python train.py --model="image diffusion model" --horizontal_flip=false --conditioning="none" --cond_dim=128 --norm="groupnorm" --widths=[64, 128, 128] --blocks_per_level=2 --optimizer="normuon" --momentum=0.95 --nesterov=true --adamw_lr_other_params=0.0022 --batch_size=128 --epochs=12.1 --lr_schedule="step" --adamw_weight_decay_other_params=0.05
Rows from block 9 of a small image diffusion model, named by matrix and row number. Rows with one number belong to one channel. Each number is 50 + 10 x the weight over its row's rms, rounded and kept within 0 to 99. All counts start at 0.
After each channel's rows are labels from the 100 images, of 14976 (inputs lightly noised), where the channel reaches its highest value: "colour at peak" is the nearest of a few named colours to the mean colour under the peak. Only what is clearly more common there than usual is listed. The data: photos with spoken descriptions (Open Images, Localized Narratives). In brackets: how many of the 100, against the usual share in percent.
# convs0: first 3x3 conv (model.decb.0.1.convs.0.weight, 128x128x3x3, standardized in use, each kernel summed), inputs 0-127
# convs1: second 3x3 conv (model.decb.0.1.convs.1.weight, 128x128x3x3, standardized in use, transposed, each kernel summed), outputs 0-127

convs0.58:54 52 51 50 41 60 51 99 44 64 39 37 53 50 27 53 49 47 62 48 53 50 43 49 48 17 50 60 64 44 61 50 52 55 47 50 52 51 36 53 49 65 46 53 44 56 42 66 56 54 43 61 45 42 52 48 37 52 49 52 62 49 48 50 59 36 50 51 53 33 43 54 42 61 52 61 47 50 42 64 42 50 51 45 50 55 51 45 40 52 34 68 36 62 66 42 51 56 55 39 54 50 50 77 39 51 63 30 50 48 45 46 55 48 50 50 55 50 53 56 37 54 29 54 31 38 56 60
convs1.58:54 51 38 53 53 50 41 38 42 48 50 54 50 52 54 56 44 38 40 63 44 71 63 36 48 42 55 53 46 36 57 65 52 63 59 59 55 37 56 62 41 43 51 48 55 56 58 49 46 38 43 36 29 40 48 39 51 64 44 67 50 53 54 46 53 52 46 48 53 60 44 52 57 21 29 38 38 48 48 58 43 54 56 49 48 52 49 53 69 47 81 44 49 49 51 32 61 46 54 50 57 42 50 49 50 53 68 60 79 48 39 57 48 54 65 61 56 67 55 51 46 34 69 20 53 62 48 49
colour at peak: grey (91 vs 60.3)

convs0.109:49 46 46 49 52 46 47 42 51 50 53 60 53 55 50 59 59 30 58 68 41 49 26 51 62 51 50 47 55 50 54 51 46 51 47 51 50 48 65 50 47 50 59 48 42 66 48 49 53 47 51 31 44 53 44 47 48 34 47 53 50 46 51 50 52 57 56 50 56 69 49 47 51 28 61 48 53 50 46 34 56 49 51 50 50 49 50 46 46 49 45 54 38 47 59 59 49 48 51 48 49 53 50 53 69 49 55 50 53 99 56 55 70 43 47 55 48 56 54 45 51 49 52 50 50 51 59 52
convs1.109:57 46 46 44 50 56 32 63 55 55 51 50 47 51 24 46 56 42 54 32 71 71 57 54 58 58 51 42 48 65 53 45 22 48 64 54 49 52 48 58 38 32 58 40 49 48 53 40 57 60 54 49 43 60 53 30 40 42 42 52 58 55 45 47 38 53 45 53 46 35 34 26 76 59 53 36 66 47 48 33 48 47 53 51 39 30 50 62 51 43 59 48 35 52 53 71 44 52 55 43 49 47 51 47 38 31 61 59 56 46 57 41 52 45 43 56 51 61 33 43 40 54 51 41 56 41 72 44
colour at peak: grey (95 vs 60.3)

convs0.14:58 52 63 51 71 51 55 72 56 47 54 50 66 50 47 85 55 45 53 40 47 51 33 52 53 58 50 71 54 66 31 53 48 56 51 55 62 38 51 54 53 50 33 45 65 50 43 47 49 52 30 48 42 50 51 36 64 59 42 59 70 41 51 50 40 50 49 51 54 28 54 50 50 54 40 50 58 51 37 27 47 48 46 47 50 47 60 34 54 49 61 45 40 47 62 30 39 53 48 41 50 36 50 44 24 47 47 63 55 62 55 35 33 50 50 58 57 59 48 66 45 41 43 50 49 45 46 30
convs1.14:23 50 42 50 67 55 49 42 49 54 50 56 58 35 51 65 62 43 61 49 42 58 58 53 47 45 63 50 46 57 49 54 50 54 53 33 52 49 51 47 50 53 51 49 47 53 58 56 51 48 45 55 41 64 48 58 49 61 50 52 51 62 52 52 50 58 73 50 44 69 52 47 51 69 44 47 47 48 49 67 37 49 50 70 49 50 50 53 51 70 54 43 40 50 24 92 59 50 43 53 47 59 51 56 57 43 44 52 36 50 52 94 56 49 53 31 52 45 44 50 58 59 76 51 52 50 51 55
colour at peak: grey (92 vs 60.3)

convs0.63:52 56 82 50 59 54 55 48 29 67 56 56 57 55 41 55 50 38 56 46 59 50 48 49 32 44 51 52 33 59 46 50 56 55 50 49 42 61 44 51 46 52 63 51 49 52 37 61 69 46 53 48 45 50 21 51 53 48 62 57 49 45 48 50 42 55 73 49 40 35 50 46 50 23 46 47 42 50 50 84 38 50 50 41 50 62 43 35 53 49 29 72 63 50 37 46 63 52 55 70 52 65 50 53 52 67 50 46 51 50 62 45 25 42 46 50 65 59 48 57 56 45 53 50 48 58 54 51
convs1.63:51 49 49 56 38 58 50 61 47 52 41 36 44 51 44 46 32 26 51 59 40 56 60 48 58 36 46 63 48 55 44 62 43 52 62 48 59 41 49 58 70 49 40 52 40 48 67 52 43 55 38 39 40 50 64 45 67 61 50 48 65 52 59 56 64 55 52 50 41 65 44 44 34 52 39 17 49 55 46 49 55 56 54 58 37 49 58 43 36 56 48 50 39 34 51 42 54 61 48 43 38 24 47 51 65 59 44 45 84 39 37 63 64 43 51 55 53 56 51 49 43 51 51 38 65 58 36 38
colour at peak: white (30 vs 11.6)

convs0.11:48 50 42 51 51 49 47 89 53 40 55 45 47 56 51 51 51 44 47 38 42 50 48 52 51 39 46 46 47 41 57 49 48 50 50 50 58 37 53 51 55 48 70 51 31 54 47 45 38 48 53 44 52 49 47 47 49 42 35 47 63 66 47 50 50 38 48 51 52 52 48 47 56 61 56 50 59 50 49 48 49 52 49 62 50 50 53 47 44 61 51 61 43 53 33 65 45 47 50 47 50 56 50 53 47 47 52 62 35 99 53 64 50 62 50 34 47 48 45 59 50 71 55 50 33 45 47 48
convs1.11:53 51 53 45 37 59 15 33 45 52 48 52 69 52 52 50 60 28 51 45 74 34 65 45 53 53 55 36 38 53 43 59 49 48 49 82 46 51 47 67 51 41 50 45 51 46 40 42 62 46 37 53 53 60 49 53 52 41 68 47 40 58 35 63 49 52 57 63 34 49 58 52 59 49 42 70 52 48 47 52 31 51 53 50 48 52 50 49 55 62 75 45 41 50 52 45 62 43 45 56 44 46 49 50 55 49 37 52 81 42 55 48 48 50 43 50 54 56 51 42 49 55 52 52 65 53 77 62
colour at peak: grey (91 vs 60.3)

convs0.104:59 52 59 53 41 55 50 50 46 51 58 43 54 47 51 45 49 39 46 56 44 50 52 42 44 81 51 48 43 49 49 49 48 50 50 47 53 57 67 52 49 55 48 50 76 49 35 53 57 52 47 50 54 51 58 58 44 33 37 49 63 48 47 50 48 38 50 50 43 71 50 51 44 60 52 47 41 50 51 23 39 59 52 41 50 49 54 54 49 47 39 54 51 52 38 69 85 69 46 45 49 73 50 41 69 57 52 44 48 30 85 48 35 50 46 49 50 44 54 60 51 41 60 53 26 73 50 66
convs1.104:46 48 51 51 43 44 52 31 61 57 39 38 40 56 50 47 38 47 48 46 45 50 51 49 57 56 51 24 48 30 59 50 59 47 49 43 36 32 51 49 46 38 74 49 61 61 45 51 46 35 62 46 62 39 51 55 60 46 51 38 43 47 25 54 41 48 66 48 51 39 50 51 51 41 54 66 70 52 63 52 54 31 41 29 69 48 49 62 57 67 31 50 44 58 47 54 39 74 52 51 52 53 66 52 70 59 60 48 51 44 54 42 78 52 50 44 34 38 61 62 44 44 41 45 51 49 45 50
colour at peak: black (64 vs 28)

convs0.55:57 43 51 48 49 47 49 53 54 55 49 46 56 55 57 50 48 52 50 23 61 51 48 55 51 47 50 40 30 78 39 50 46 48 52 50 50 86 42 58 14 50 33 49 54 52 60 58 51 48 45 45 51 66 37 40 81 49 43 40 55 46 58 49 48 42 50 49 42 30 57 49 51 47 50 51 60 50 44 46 51 50 49 37 50 66 51 53 63 51 33 78 53 51 48 47 67 54 47 58 58 51 50 62 53 49 57 42 52 48 27 57 43 48 53 53 66 53 44 63 52 52 26 50 56 65 51 49
convs1.55:48 65 40 54 56 36 45 54 64 61 49 55 52 38 46 43 25 52 31 51 54 50 37 53 52 54 41 31 40 45 61 43 33 44 47 42 46 49 64 55 62 33 56 61 56 57 55 48 68 62 59 57 53 54 64 43 49 58 43 40 52 62 64 43 36 61 50 41 44 46 18 58 44 36 56 50 68 43 61 50 64 54 47 41 58 46 49 53 51 53 74 42 41 47 51 52 63 57 52 41 42 54 48 43 41 62 44 54 59 38 39 54 50 18 46 52 52 59 34 52 70 63 59 44 34 49 60 49
colour at peak: black (95 vs 28)

convs0.110:52 42 49 51 44 39 53 52 76 50 47 54 48 54 70 49 51 49 48 73 57 51 59 52 58 63 50 79 58 50 75 50 44 48 44 50 46 81 53 50 54 48 45 48 51 46 49 53 48 53 52 52 37 47 87 52 44 43 47 42 68 46 46 50 48 54 47 50 50 66 50 38 51 46 49 50 44 50 76 57 67 50 50 39 50 53 48 48 54 50 55 61 48 52 57 52 45 48 49 74 50 49 50 55 52 51 49 74 44 50 58 55 45 40 47 44 51 49 53 80 54 49 55 50 86 62 53 48
convs1.110:57 50 59 29 34 31 50 51 39 34 45 52 41 35 54 58 52 53 47 34 51 47 29 58 55 42 31 39 58 50 67 44 55 41 69 44 38 55 77 47 45 41 37 50 51 57 60 49 51 50 67 57 69 64 48 52 64 65 57 36 67 59 45 38 50 57 59 55 42 44 56 55 54 75 53 59 62 36 53 47 63 46 47 35 48 47 57 50 50 59 47 41 44 46 53 55 44 36 34 35 67 56 48 58 46 52 45 56 49 59 35 44 60 35 55 57 68 42 47 52 60 40 48 59 36 39 57 52
colour at peak: black (84 vs 28)

convs0.111:53 46 39 51 51 64 51 41 63 48 53 41 52 43 66 50 49 49 53 62 51 40 64 48 43 40 50 51 52 53 58 51 52 51 47 50 44 58 52 50 55 55 55 49 53 49 37 50 46 50 51 72 51 49 45 58 45 40 40 41 44 46 51 50 43 43 44 53 50 60 50 53 50 62 69 53 34 50 66 35 37 50 50 37 50 43 45 29 54 51 65 68 49 50 32 47 59 58 51 49 41 51 50 68 75 51 48 54 49 21 99 47 38 54 33 62 39 47 58 60 46 48 69 50 34 54 49 52
convs1.111:66 49 48 50 38 34 50 57 56 41 43 33 35 48 40 53 47 61 33 72 43 51 45 41 49 61 47 44 44 41 56 50 48 44 54 57 36 28 55 40 46 70 54 48 50 60 38 53 47 54 60 46 46 37 46 50 43 53 64 46 49 43 46 63 26 39 39 45 57 43 44 40 49 70 46 63 66 47 59 48 50 30 18 37 49 35 47 55 61 51 56 44 49 53 53 79 48 48 44 55 59 55 41 55 56 69 58 49 61 52 57 35 60 36 46 36 55 44 60 40 54 48 41 61 49 59 60 67
colour at peak: grey (94 vs 60.3)

convs0.90:56 57 67 50 77 48 49 15 46 56 34 58 48 34 48 43 49 68 52 54 49 49 50 49 45 52 51 59 55 57 40 49 47 50 50 48 47 45 54 48 54 56 38 46 82 58 38 47 48 29 49 44 55 50 48 60 58 52 44 52 34 86 51 50 55 54 44 52 21 41 45 56 50 64 55 54 51 50 43 16 48 46 50 47 50 36 50 50 58 48 52 49 70 51 24 53 50 49 37 60 44 48 50 44 49 39 67 67 45 48 45 48 58 50 48 51 48 56 50 49 51 51 41 50 40 55 56 44
convs1.90:64 56 44 52 51 55 73 42 44 47 49 49 56 68 49 54 55 39 60 67 46 52 49 76 55 40 52 50 52 64 43 39 52 21 49 59 59 50 44 50 51 58 38 50 64 53 54 50 66 64 46 46 41 33 56 31 40 46 50 42 75 51 67 46 57 65 49 44 50 66 47 57 34 49 61 42 17 46 56 50 51 61 55 51 51 57 50 60 40 48 38 56 38 50 50 52 53 43 78 59 60 52 38 55 38 31 32 45 61 46 46 53 61 52 51 58 57 49 49 59 51 50 50 41 47 39 35 49
colour at peak: white (32 vs 11.6)

convs0.101:50 49 54 50 50 54 48 52 42 51 42 43 52 36 39 52 50 43 70 70 55 54 66 55 41 47 50 36 51 54 44 51 50 52 51 47 52 47 17 38 57 51 53 52 40 59 66 68 48 42 52 51 53 47 49 51 46 53 66 54 50 50 59 50 46 44 58 52 46 35 51 19 50 57 54 52 52 50 55 81 44 55 49 66 50 44 64 58 32 52 44 58 53 57 41 37 56 47 49 59 51 43 50 43 44 46 49 38 48 46 48 76 38 63 57 47 49 47 48 92 42 53 56 50 79 37 45 48
convs1.101:44 39 37 45 48 44 41 49 54 36 45 45 59 51 78 56 50 50 57 46 57 40 40 53 42 32 12 44 43 37 46 50 44 41 55 40 57 49 58 68 54 73 58 48 56 37 59 46 52 77 56 41 35 64 76 57 61 46 63 55 54 58 50 45 51 49 54 75 54 47 42 50 33 51 48 44 39 53 24 50 41 48 49 48 44 48 48 46 57 31 33 52 23 50 53 49 48 45 49 40 60 54 54 42 56 51 45 42 48 51 56 56 52 42 37 50 60 53 61 53 57 42 50 54 50 53 44 61
colour at peak: white (80 vs 11.6)

convs0.83:52 51 59 51 39 50 51 50 47 55 47 90 53 37 53 56 60 46 51 43 46 50 44 46 53 59 50 50 73 45 47 50 42 53 48 50 59 54 80 52 51 53 47 50 49 53 52 38 43 59 60 47 51 68 36 58 52 48 54 58 37 53 53 50 39 49 53 55 49 62 49 64 49 40 48 51 61 50 22 40 55 50 50 54 50 67 42 49 38 49 53 00 57 50 36 50 60 48 49 45 45 41 50 53 44 52 49 43 62 49 51 64 55 48 47 47 48 32 61 19 51 49 66 50 55 46 51 48
convs1.83:35 45 45 45 38 50 63 57 52 50 48 33 46 56 53 54 58 42 53 68 47 45 40 64 60 47 52 51 50 50 53 57 32 56 46 50 51 62 50 51 69 63 46 52 32 47 50 65 35 75 46 53 57 42 49 70 50 38 47 42 53 30 50 35 51 20 52 65 64 45 43 43 53 53 86 48 55 39 39 68 61 56 50 50 46 52 48 48 47 61 42 38 65 53 68 56 47 50 63 60 47 55 37 56 48 43 50 44 34 61 46 53 33 49 36 62 55 49 45 61 39 42 40 50 62 53 48 37
colour at peak: white (38 vs 11.6)

convs0.117:49 52 44 50 45 50 49 46 56 53 41 42 49 37 74 51 49 65 50 21 74 50 52 56 53 60 50 56 53 46 70 50 45 51 61 50 46 79 47 46 51 46 53 48 52 45 42 47 46 32 54 45 44 42 55 39 48 51 57 39 38 59 47 50 44 62 51 50 44 56 47 33 51 59 46 51 54 50 47 35 86 53 50 57 51 55 51 58 46 58 51 62 55 50 55 60 52 43 61 46 52 46 50 55 54 59 53 41 50 50 58 57 41 52 37 35 08 50 43 27 50 45 46 50 84 42 49 51
convs1.117:30 51 42 35 52 53 53 83 37 58 43 57 46 55 48 39 49 66 51 50 51 51 46 48 47 41 55 44 48 56 58 48 52 55 58 65 53 45 54 39 52 49 49 58 41 37 55 71 48 63 68 44 48 58 50 55 45 41 51 51 33 43 50 45 52 48 66 49 59 44 50 80 35 63 51 54 34 49 46 55 10 52 47 29 52 45 28 48 54 42 36 51 29 66 52 39 42 49 55 48 55 54 56 42 49 45 52 47 69 55 54 35 42 51 45 52 24 49 55 57 41 47 52 47 48 52 43 48
colour at peak: black (96 vs 28)

convs0.107:60 49 65 52 33 61 50 38 51 57 45 56 45 42 53 49 49 41 58 53 61 43 44 51 48 49 58 57 52 56 41 50 47 50 50 51 53 52 65 46 37 52 61 49 53 55 63 47 50 50 43 46 48 72 51 51 45 29 47 54 20 41 44 50 45 56 62 52 56 59 51 41 51 66 46 51 40 50 61 29 59 53 51 63 50 53 45 46 67 49 68 41 51 51 62 59 77 30 52 63 51 24 50 52 70 48 48 65 42 46 80 49 35 41 51 63 23 55 49 32 33 39 42 48 43 49 42 48
convs1.107:38 51 44 38 32 49 63 45 42 50 48 52 24 50 53 46 49 49 52 67 36 59 31 31 49 33 25 52 60 48 56 42 54 44 44 52 49 58 50 50 67 45 51 51 58 61 54 50 49 54 53 56 60 49 50 70 49 64 55 56 55 49 51 18 44 44 31 20 59 51 63 59 37 48 50 50 50 44 54 57 73 50 51 44 64 37 43 49 55 58 58 46 63 50 50 34 39 39 43 49 71 55 41 52 62 30 44 51 49 57 68 45 50 50 54 43 49 40 66 52 63 52 54 48 50 50 36 42
colour at peak: grey (91 vs 60.3)

convs0.103:49 50 66 51 51 47 67 59 79 45 77 32 42 49 50 33 49 76 55 54 54 47 47 52 62 53 47 63 54 40 42 45 48 51 45 51 53 67 37 41 63 45 49 48 55 37 43 69 60 75 69 74 49 46 51 53 60 46 49 39 58 51 39 50 53 56 43 51 55 51 51 47 50 57 50 52 53 50 32 10 58 47 50 53 50 47 50 50 41 56 54 42 66 48 68 51 43 47 48 50 50 48 50 44 64 58 52 51 46 50 62 76 63 38 37 45 40 53 50 52 58 52 46 50 54 46 55 63
convs1.103:53 56 62 51 51 54 58 24 44 48 37 65 50 59 66 58 51 57 45 59 52 35 44 60 47 45 56 57 61 48 43 55 45 57 73 46 27 41 48 54 52 58 51 53 62 52 77 56 56 44 43 40 43 56 62 46 57 62 58 44 55 44 68 53 56 41 53 54 57 60 57 50 61 41 74 46 51 62 56 56 49 40 56 29 50 42 48 47 35 45 52 49 40 55 55 49 61 46 53 38 32 39 58 53 35 55 58 50 71 48 64 50 29 34 56 45 67 49 47 65 63 35 32 50 45 55 58 73
colour at peak: black (80 vs 28)

convs0.120:60 55 45 52 44 48 49 65 43 41 46 53 45 38 42 59 51 45 57 38 58 52 46 49 57 45 50 52 46 43 42 46 56 44 48 49 49 35 52 39 31 50 35 50 69 44 32 52 49 54 57 65 34 50 52 76 48 24 52 53 53 35 52 50 47 59 41 57 56 51 50 47 49 88 90 50 52 50 41 46 46 50 49 51 50 60 61 52 44 71 72 51 50 48 56 36 50 76 49 63 52 55 51 50 40 48 49 49 51 46 54 41 37 49 42 52 33 61 57 51 50 67 45 50 51 70 51 63
convs1.120:69 49 46 37 56 46 34 52 54 46 45 41 62 53 50 65 59 72 38 44 50 40 65 28 32 51 46 47 53 62 44 50 50 28 37 63 48 47 48 38 55 35 53 27 62 47 50 65 54 47 48 36 49 42 49 47 61 46 72 56 48 55 50 33 47 53 33 50 46 48 37 41 55 56 58 51 49 37 41 56 43 49 52 54 53 47 52 31 55 49 36 55 71 48 31 68 49 58 50 51 44 08 53 44 46 69 57 49 51 48 57 49 60 48 49 41 37 48 50 62 52 42 61 52 53 50 49 48
colour at peak: grey (92 vs 60.3)

convs0.26:49 49 37 56 32 61 56 75 79 46 55 74 49 46 70 72 48 27 45 55 67 59 67 46 46 56 50 46 51 40 47 50 46 48 51 51 50 47 48 46 66 50 64 50 38 71 55 45 43 38 48 40 54 45 57 42 49 45 54 51 37 47 50 50 47 56 44 47 51 61 48 43 48 56 39 55 70 50 61 41 42 48 48 60 50 46 53 26 56 55 49 46 46 59 36 42 51 40 40 72 71 60 50 68 49 19 47 54 51 49 72 55 55 62 48 38 46 48 47 50 50 47 62 50 47 51 45 54
convs1.26:48 48 46 38 29 52 40 64 41 52 59 68 53 45 25 50 63 47 53 31 46 45 48 50 49 56 45 29 65 48 42 48 73 53 58 46 52 49 42 51 50 57 49 48 48 50 38 49 29 51 62 57 62 67 46 54 53 45 53 45 56 32 41 48 37 44 60 53 60 48 71 53 50 50 41 78 71 55 37 68 48 39 46 43 48 49 50 40 51 45 78 51 49 49 49 53 32 58 40 48 45 52 57 37 51 49 42 46 49 47 14 61 62 45 60 55 54 43 41 47 48 59 38 50 46 50 50 53
colour at peak: white (71 vs 11.6)

convs0.115:51 48 57 51 46 51 45 51 48 50 60 57 53 43 41 50 49 51 49 46 20 52 69 49 33 71 53 48 40 78 46 51 39 50 51 50 54 66 55 49 36 51 37 56 36 54 47 31 53 46 46 56 53 66 37 50 50 42 47 44 05 64 50 50 46 54 58 59 52 54 55 46 53 45 62 50 52 50 45 48 54 51 48 40 50 29 51 44 63 49 43 36 51 52 50 66 59 41 49 72 51 56 50 55 52 42 52 60 47 36 55 46 34 33 52 45 54 54 48 59 47 44 89 50 51 60 43 51
convs1.115:26 41 50 40 47 49 87 48 44 50 50 00 42 48 48 51 51 51 50 50 39 50 50 50 53 44 48 52 50 49 48 53 34 65 51 53 57 52 51 49 79 54 50 43 51 50 47 58 45 70 43 54 56 51 50 56 46 47 66 47 59 47 49 47 28 49 30 49 50 61 51 54 49 29 52 55 50 50 46 55 49 50 59 50 50 54 50 50 60 49 30 50 49 50 47 50 34 47 41 57 59 50 47 52 50 56 48 33 48 65 49 58 56 50 50 50 55 50 50 50 61 51 50 50 50 50 39 47
colour at peak: white (42 vs 11.6)

convs0.74:44 44 60 49 52 41 49 44 50 49 45 49 47 90 52 49 55 51 51 46 51 39 80 45 72 43 49 59 43 32 60 45 62 52 50 51 43 38 52 52 50 50 38 58 57 49 51 84 52 67 51 52 60 50 32 56 55 59 44 44 38 32 38 50 65 35 48 50 46 47 59 48 48 47 52 54 47 50 48 66 50 83 55 72 50 69 44 49 48 49 46 56 49 65 52 41 55 64 50 35 50 55 49 47 51 56 45 49 51 44 49 59 51 46 35 53 76 44 46 42 51 68 43 55 50 55 51 54
convs1.74:68 39 47 55 56 47 39 36 82 54 62 68 47 50 54 52 50 47 53 48 54 52 52 41 48 57 53 44 56 51 50 34 41 52 49 38 62 43 40 38 26 49 59 55 41 62 42 49 72 55 51 37 42 31 56 29 52 42 33 44 56 75 50 47 51 55 60 41 42 59 37 48 44 53 36 41 52 60 48 52 47 57 56 46 72 54 50 51 59 34 30 58 34 51 48 42 60 48 50 46 37 52 57 51 38 46 39 47 67 36 61 56 37 50 47 55 33 64 44 44 67 60 45 49 49 52 70 38
colour at peak: grey (91 vs 60.3)

convs0.86:48 43 41 50 47 42 49 47 52 48 51 39 51 38 52 48 50 29 57 63 51 42 47 66 47 45 51 54 51 38 62 50 52 48 49 53 47 55 61 55 55 47 62 54 35 52 38 40 45 52 46 56 47 50 53 47 51 71 45 63 47 33 48 50 49 50 52 58 67 68 49 53 51 43 46 55 42 50 47 32 48 48 53 51 50 60 66 37 48 47 37 36 40 48 48 40 48 43 53 50 53 29 50 47 61 60 59 57 58 91 96 42 41 77 58 50 31 48 53 47 59 57 65 50 61 44 43 38
convs1.86:50 57 34 50 48 49 17 59 49 49 47 50 41 52 54 44 24 42 46 53 47 48 59 71 51 58 28 40 43 48 47 71 63 46 49 39 48 51 62 57 48 49 44 50 45 46 43 56 50 53 64 53 26 57 56 41 41 46 56 39 50 38 48 58 40 40 61 48 44 48 55 47 68 50 48 58 68 54 48 45 55 60 15 44 36 39 50 43 49 56 65 60 37 49 46 67 33 56 29 40 54 47 48 47 56 50 66 53 59 44 68 67 51 39 51 57 53 56 28 55 47 52 47 45 39 52 57 47
colour at peak: grey (96 vs 60.3)

convs0.67:59 51 67 51 42 41 50 44 71 52 17 60 51 39 50 50 49 52 53 49 61 49 49 53 58 46 50 76 50 60 75 51 46 58 62 51 55 89 46 51 20 50 45 41 50 53 70 59 56 48 47 42 48 47 35 44 64 57 39 47 45 42 52 50 58 51 65 53 44 46 55 39 55 57 48 49 58 50 49 72 45 54 50 39 50 60 44 52 54 47 31 45 49 51 57 46 34 54 46 48 49 44 50 46 51 60 50 46 50 49 28 56 50 38 43 50 35 57 46 27 69 52 30 50 50 48 52 47
convs1.67:43 50 47 57 46 36 51 36 30 57 46 65 66 51 59 52 51 50 48 40 52 52 47 43 46 61 42 61 48 38 54 47 51 46 51 87 40 36 37 58 80 58 41 54 55 40 49 50 46 47 53 57 52 44 41 55 53 58 52 42 55 53 60 69 65 60 59 43 53 53 52 53 47 57 51 42 32 51 39 50 33 47 30 19 49 46 46 46 41 39 46 45 47 55 30 46 57 45 77 24 43 50 54 46 52 62 49 46 51 38 50 26 48 58 55 54 53 52 41 60 49 52 48 49 57 60 34 54
colour at peak: black (94 vs 28)

convs0.91:40 43 75 50 51 50 49 44 50 61 54 41 54 44 41 50 49 55 45 46 49 45 54 52 53 46 50 47 44 56 22 48 50 58 52 51 67 46 52 52 20 51 54 46 62 35 82 62 60 47 50 73 46 44 68 48 38 56 53 44 51 49 53 50 48 43 84 50 47 15 47 29 61 52 58 50 46 50 39 64 51 51 54 60 50 62 54 50 40 50 42 69 50 51 62 50 64 54 52 44 47 45 53 44 41 51 52 51 49 52 39 58 50 57 41 47 73 45 33 57 56 52 27 50 53 59 48 49
convs1.91:46 55 40 49 64 40 45 41 50 32 48 44 45 53 45 40 54 46 47 60 79 42 53 52 46 67 40 38 28 53 42 43 54 49 39 44 37 80 87 57 60 56 52 54 46 48 29 45 54 58 64 50 51 60 75 49 59 66 49 47 36 51 53 44 61 53 39 46 49 36 45 40 52 42 58 44 52 56 37 37 48 62 64 54 49 50 47 46 55 60 36 50 48 52 49 51 57 59 54 63 59 54 42 44 52 43 45 35 50 52 51 52 61 47 48 56 61 43 83 47 51 41 44 44 51 49 34 56
colour at peak: white (81 vs 11.6)

convs0.37:52 49 60 49 22 43 49 33 69 44 68 76 49 58 46 51 51 45 51 39 57 56 48 42 56 66 50 52 50 49 32 50 50 53 53 54 70 64 25 51 12 58 53 44 54 54 63 46 54 38 50 46 42 43 74 29 65 53 47 57 50 48 47 50 39 61 64 50 44 44 50 37 52 53 51 51 60 50 34 47 66 64 46 50 50 67 55 51 36 50 50 45 48 47 43 47 48 51 51 52 54 36 50 56 51 50 51 45 49 60 35 59 47 47 50 36 59 42 40 47 62 42 25 51 61 66 56 51
convs1.37:54 45 45 46 49 44 55 50 53 64 40 57 48 58 69 42 46 53 43 69 48 47 54 54 52 31 44 47 65 30 24 43 50 42 51 52 46 51 67 45 56 47 42 49 52 45 56 51 41 77 57 60 53 61 55 47 47 33 53 80 49 38 45 45 60 52 59 55 53 42 40 42 54 45 52 46 41 49 48 69 60 55 47 51 48 39 51 19 49 65 47 52 56 50 60 41 45 36 49 20 55 56 46 42 46 56 57 64 64 55 58 53 36 30 28 57 62 51 51 56 53 52 25 55 43 55 48 53
colour at peak: white (66 vs 11.6)

convs0.22:56 63 53 49 33 57 47 53 49 49 60 47 52 54 55 62 43 54 45 57 48 47 62 44 44 58 50 38 31 45 26 49 49 48 49 47 55 00 49 51 26 52 65 50 52 56 52 52 43 50 65 80 61 55 43 49 45 41 42 49 43 41 40 50 44 42 42 53 58 52 55 68 51 52 53 55 52 50 59 31 43 49 49 59 50 30 68 57 46 57 68 47 40 51 42 43 47 57 51 51 50 49 50 54 54 50 49 62 49 65 37 32 47 54 39 53 48 49 53 38 47 50 45 59 40 77 60 53
convs1.22:50 45 38 42 57 72 42 58 28 50 55 61 40 56 46 50 31 53 49 55 54 39 42 49 48 59 51 53 49 45 65 59 42 52 38 76 62 76 48 69 53 49 38 47 53 36 53 41 36 43 50 61 59 50 43 50 45 31 54 48 56 36 52 48 36 51 51 55 56 43 53 46 69 61 61 64 50 58 48 45 31 48 44 60 49 52 48 57 40 26 53 54 59 52 38 37 44 58 60 51 56 45 60 51 61 53 56 33 58 71 59 46 60 53 52 25 49 43 43 60 47 37 72 55 73 52 47 43
colour at peak: grey (95 vs 60.3)

convs0.118:39 52 70 50 52 52 50 42 68 52 45 51 59 40 69 57 46 37 56 57 42 46 45 37 67 57 56 50 47 52 42 50 42 51 51 47 50 51 44 50 49 53 55 52 44 51 51 54 49 46 52 57 60 45 50 53 50 49 69 35 41 45 50 50 43 48 43 48 57 49 51 39 47 40 42 45 47 50 53 53 53 50 52 50 50 52 53 17 50 51 49 56 48 43 31 29 58 40 52 69 50 49 50 53 54 34 50 70 39 97 78 57 47 89 51 49 40 36 60 59 37 51 57 50 57 50 52 51
convs1.118:54 56 31 30 47 58 45 61 28 37 51 42 50 60 50 41 56 59 53 47 52 76 43 59 32 51 47 38 49 50 55 54 56 44 59 54 49 44 45 50 76 36 46 41 54 47 38 47 36 53 92 48 40 54 51 48 43 40 59 46 49 63 49 38 51 52 59 47 50 47 45 54 51 51 52 57 62 43 40 49 43 44 46 46 59 42 50 66 49 52 58 45 21 47 49 81 25 60 53 48 51 58 52 51 49 57 55 45 64 38 70 50 41 39 40 52 56 57 43 49 61 60 45 46 52 53 52 44
colour at peak: grey (91 vs 60.3)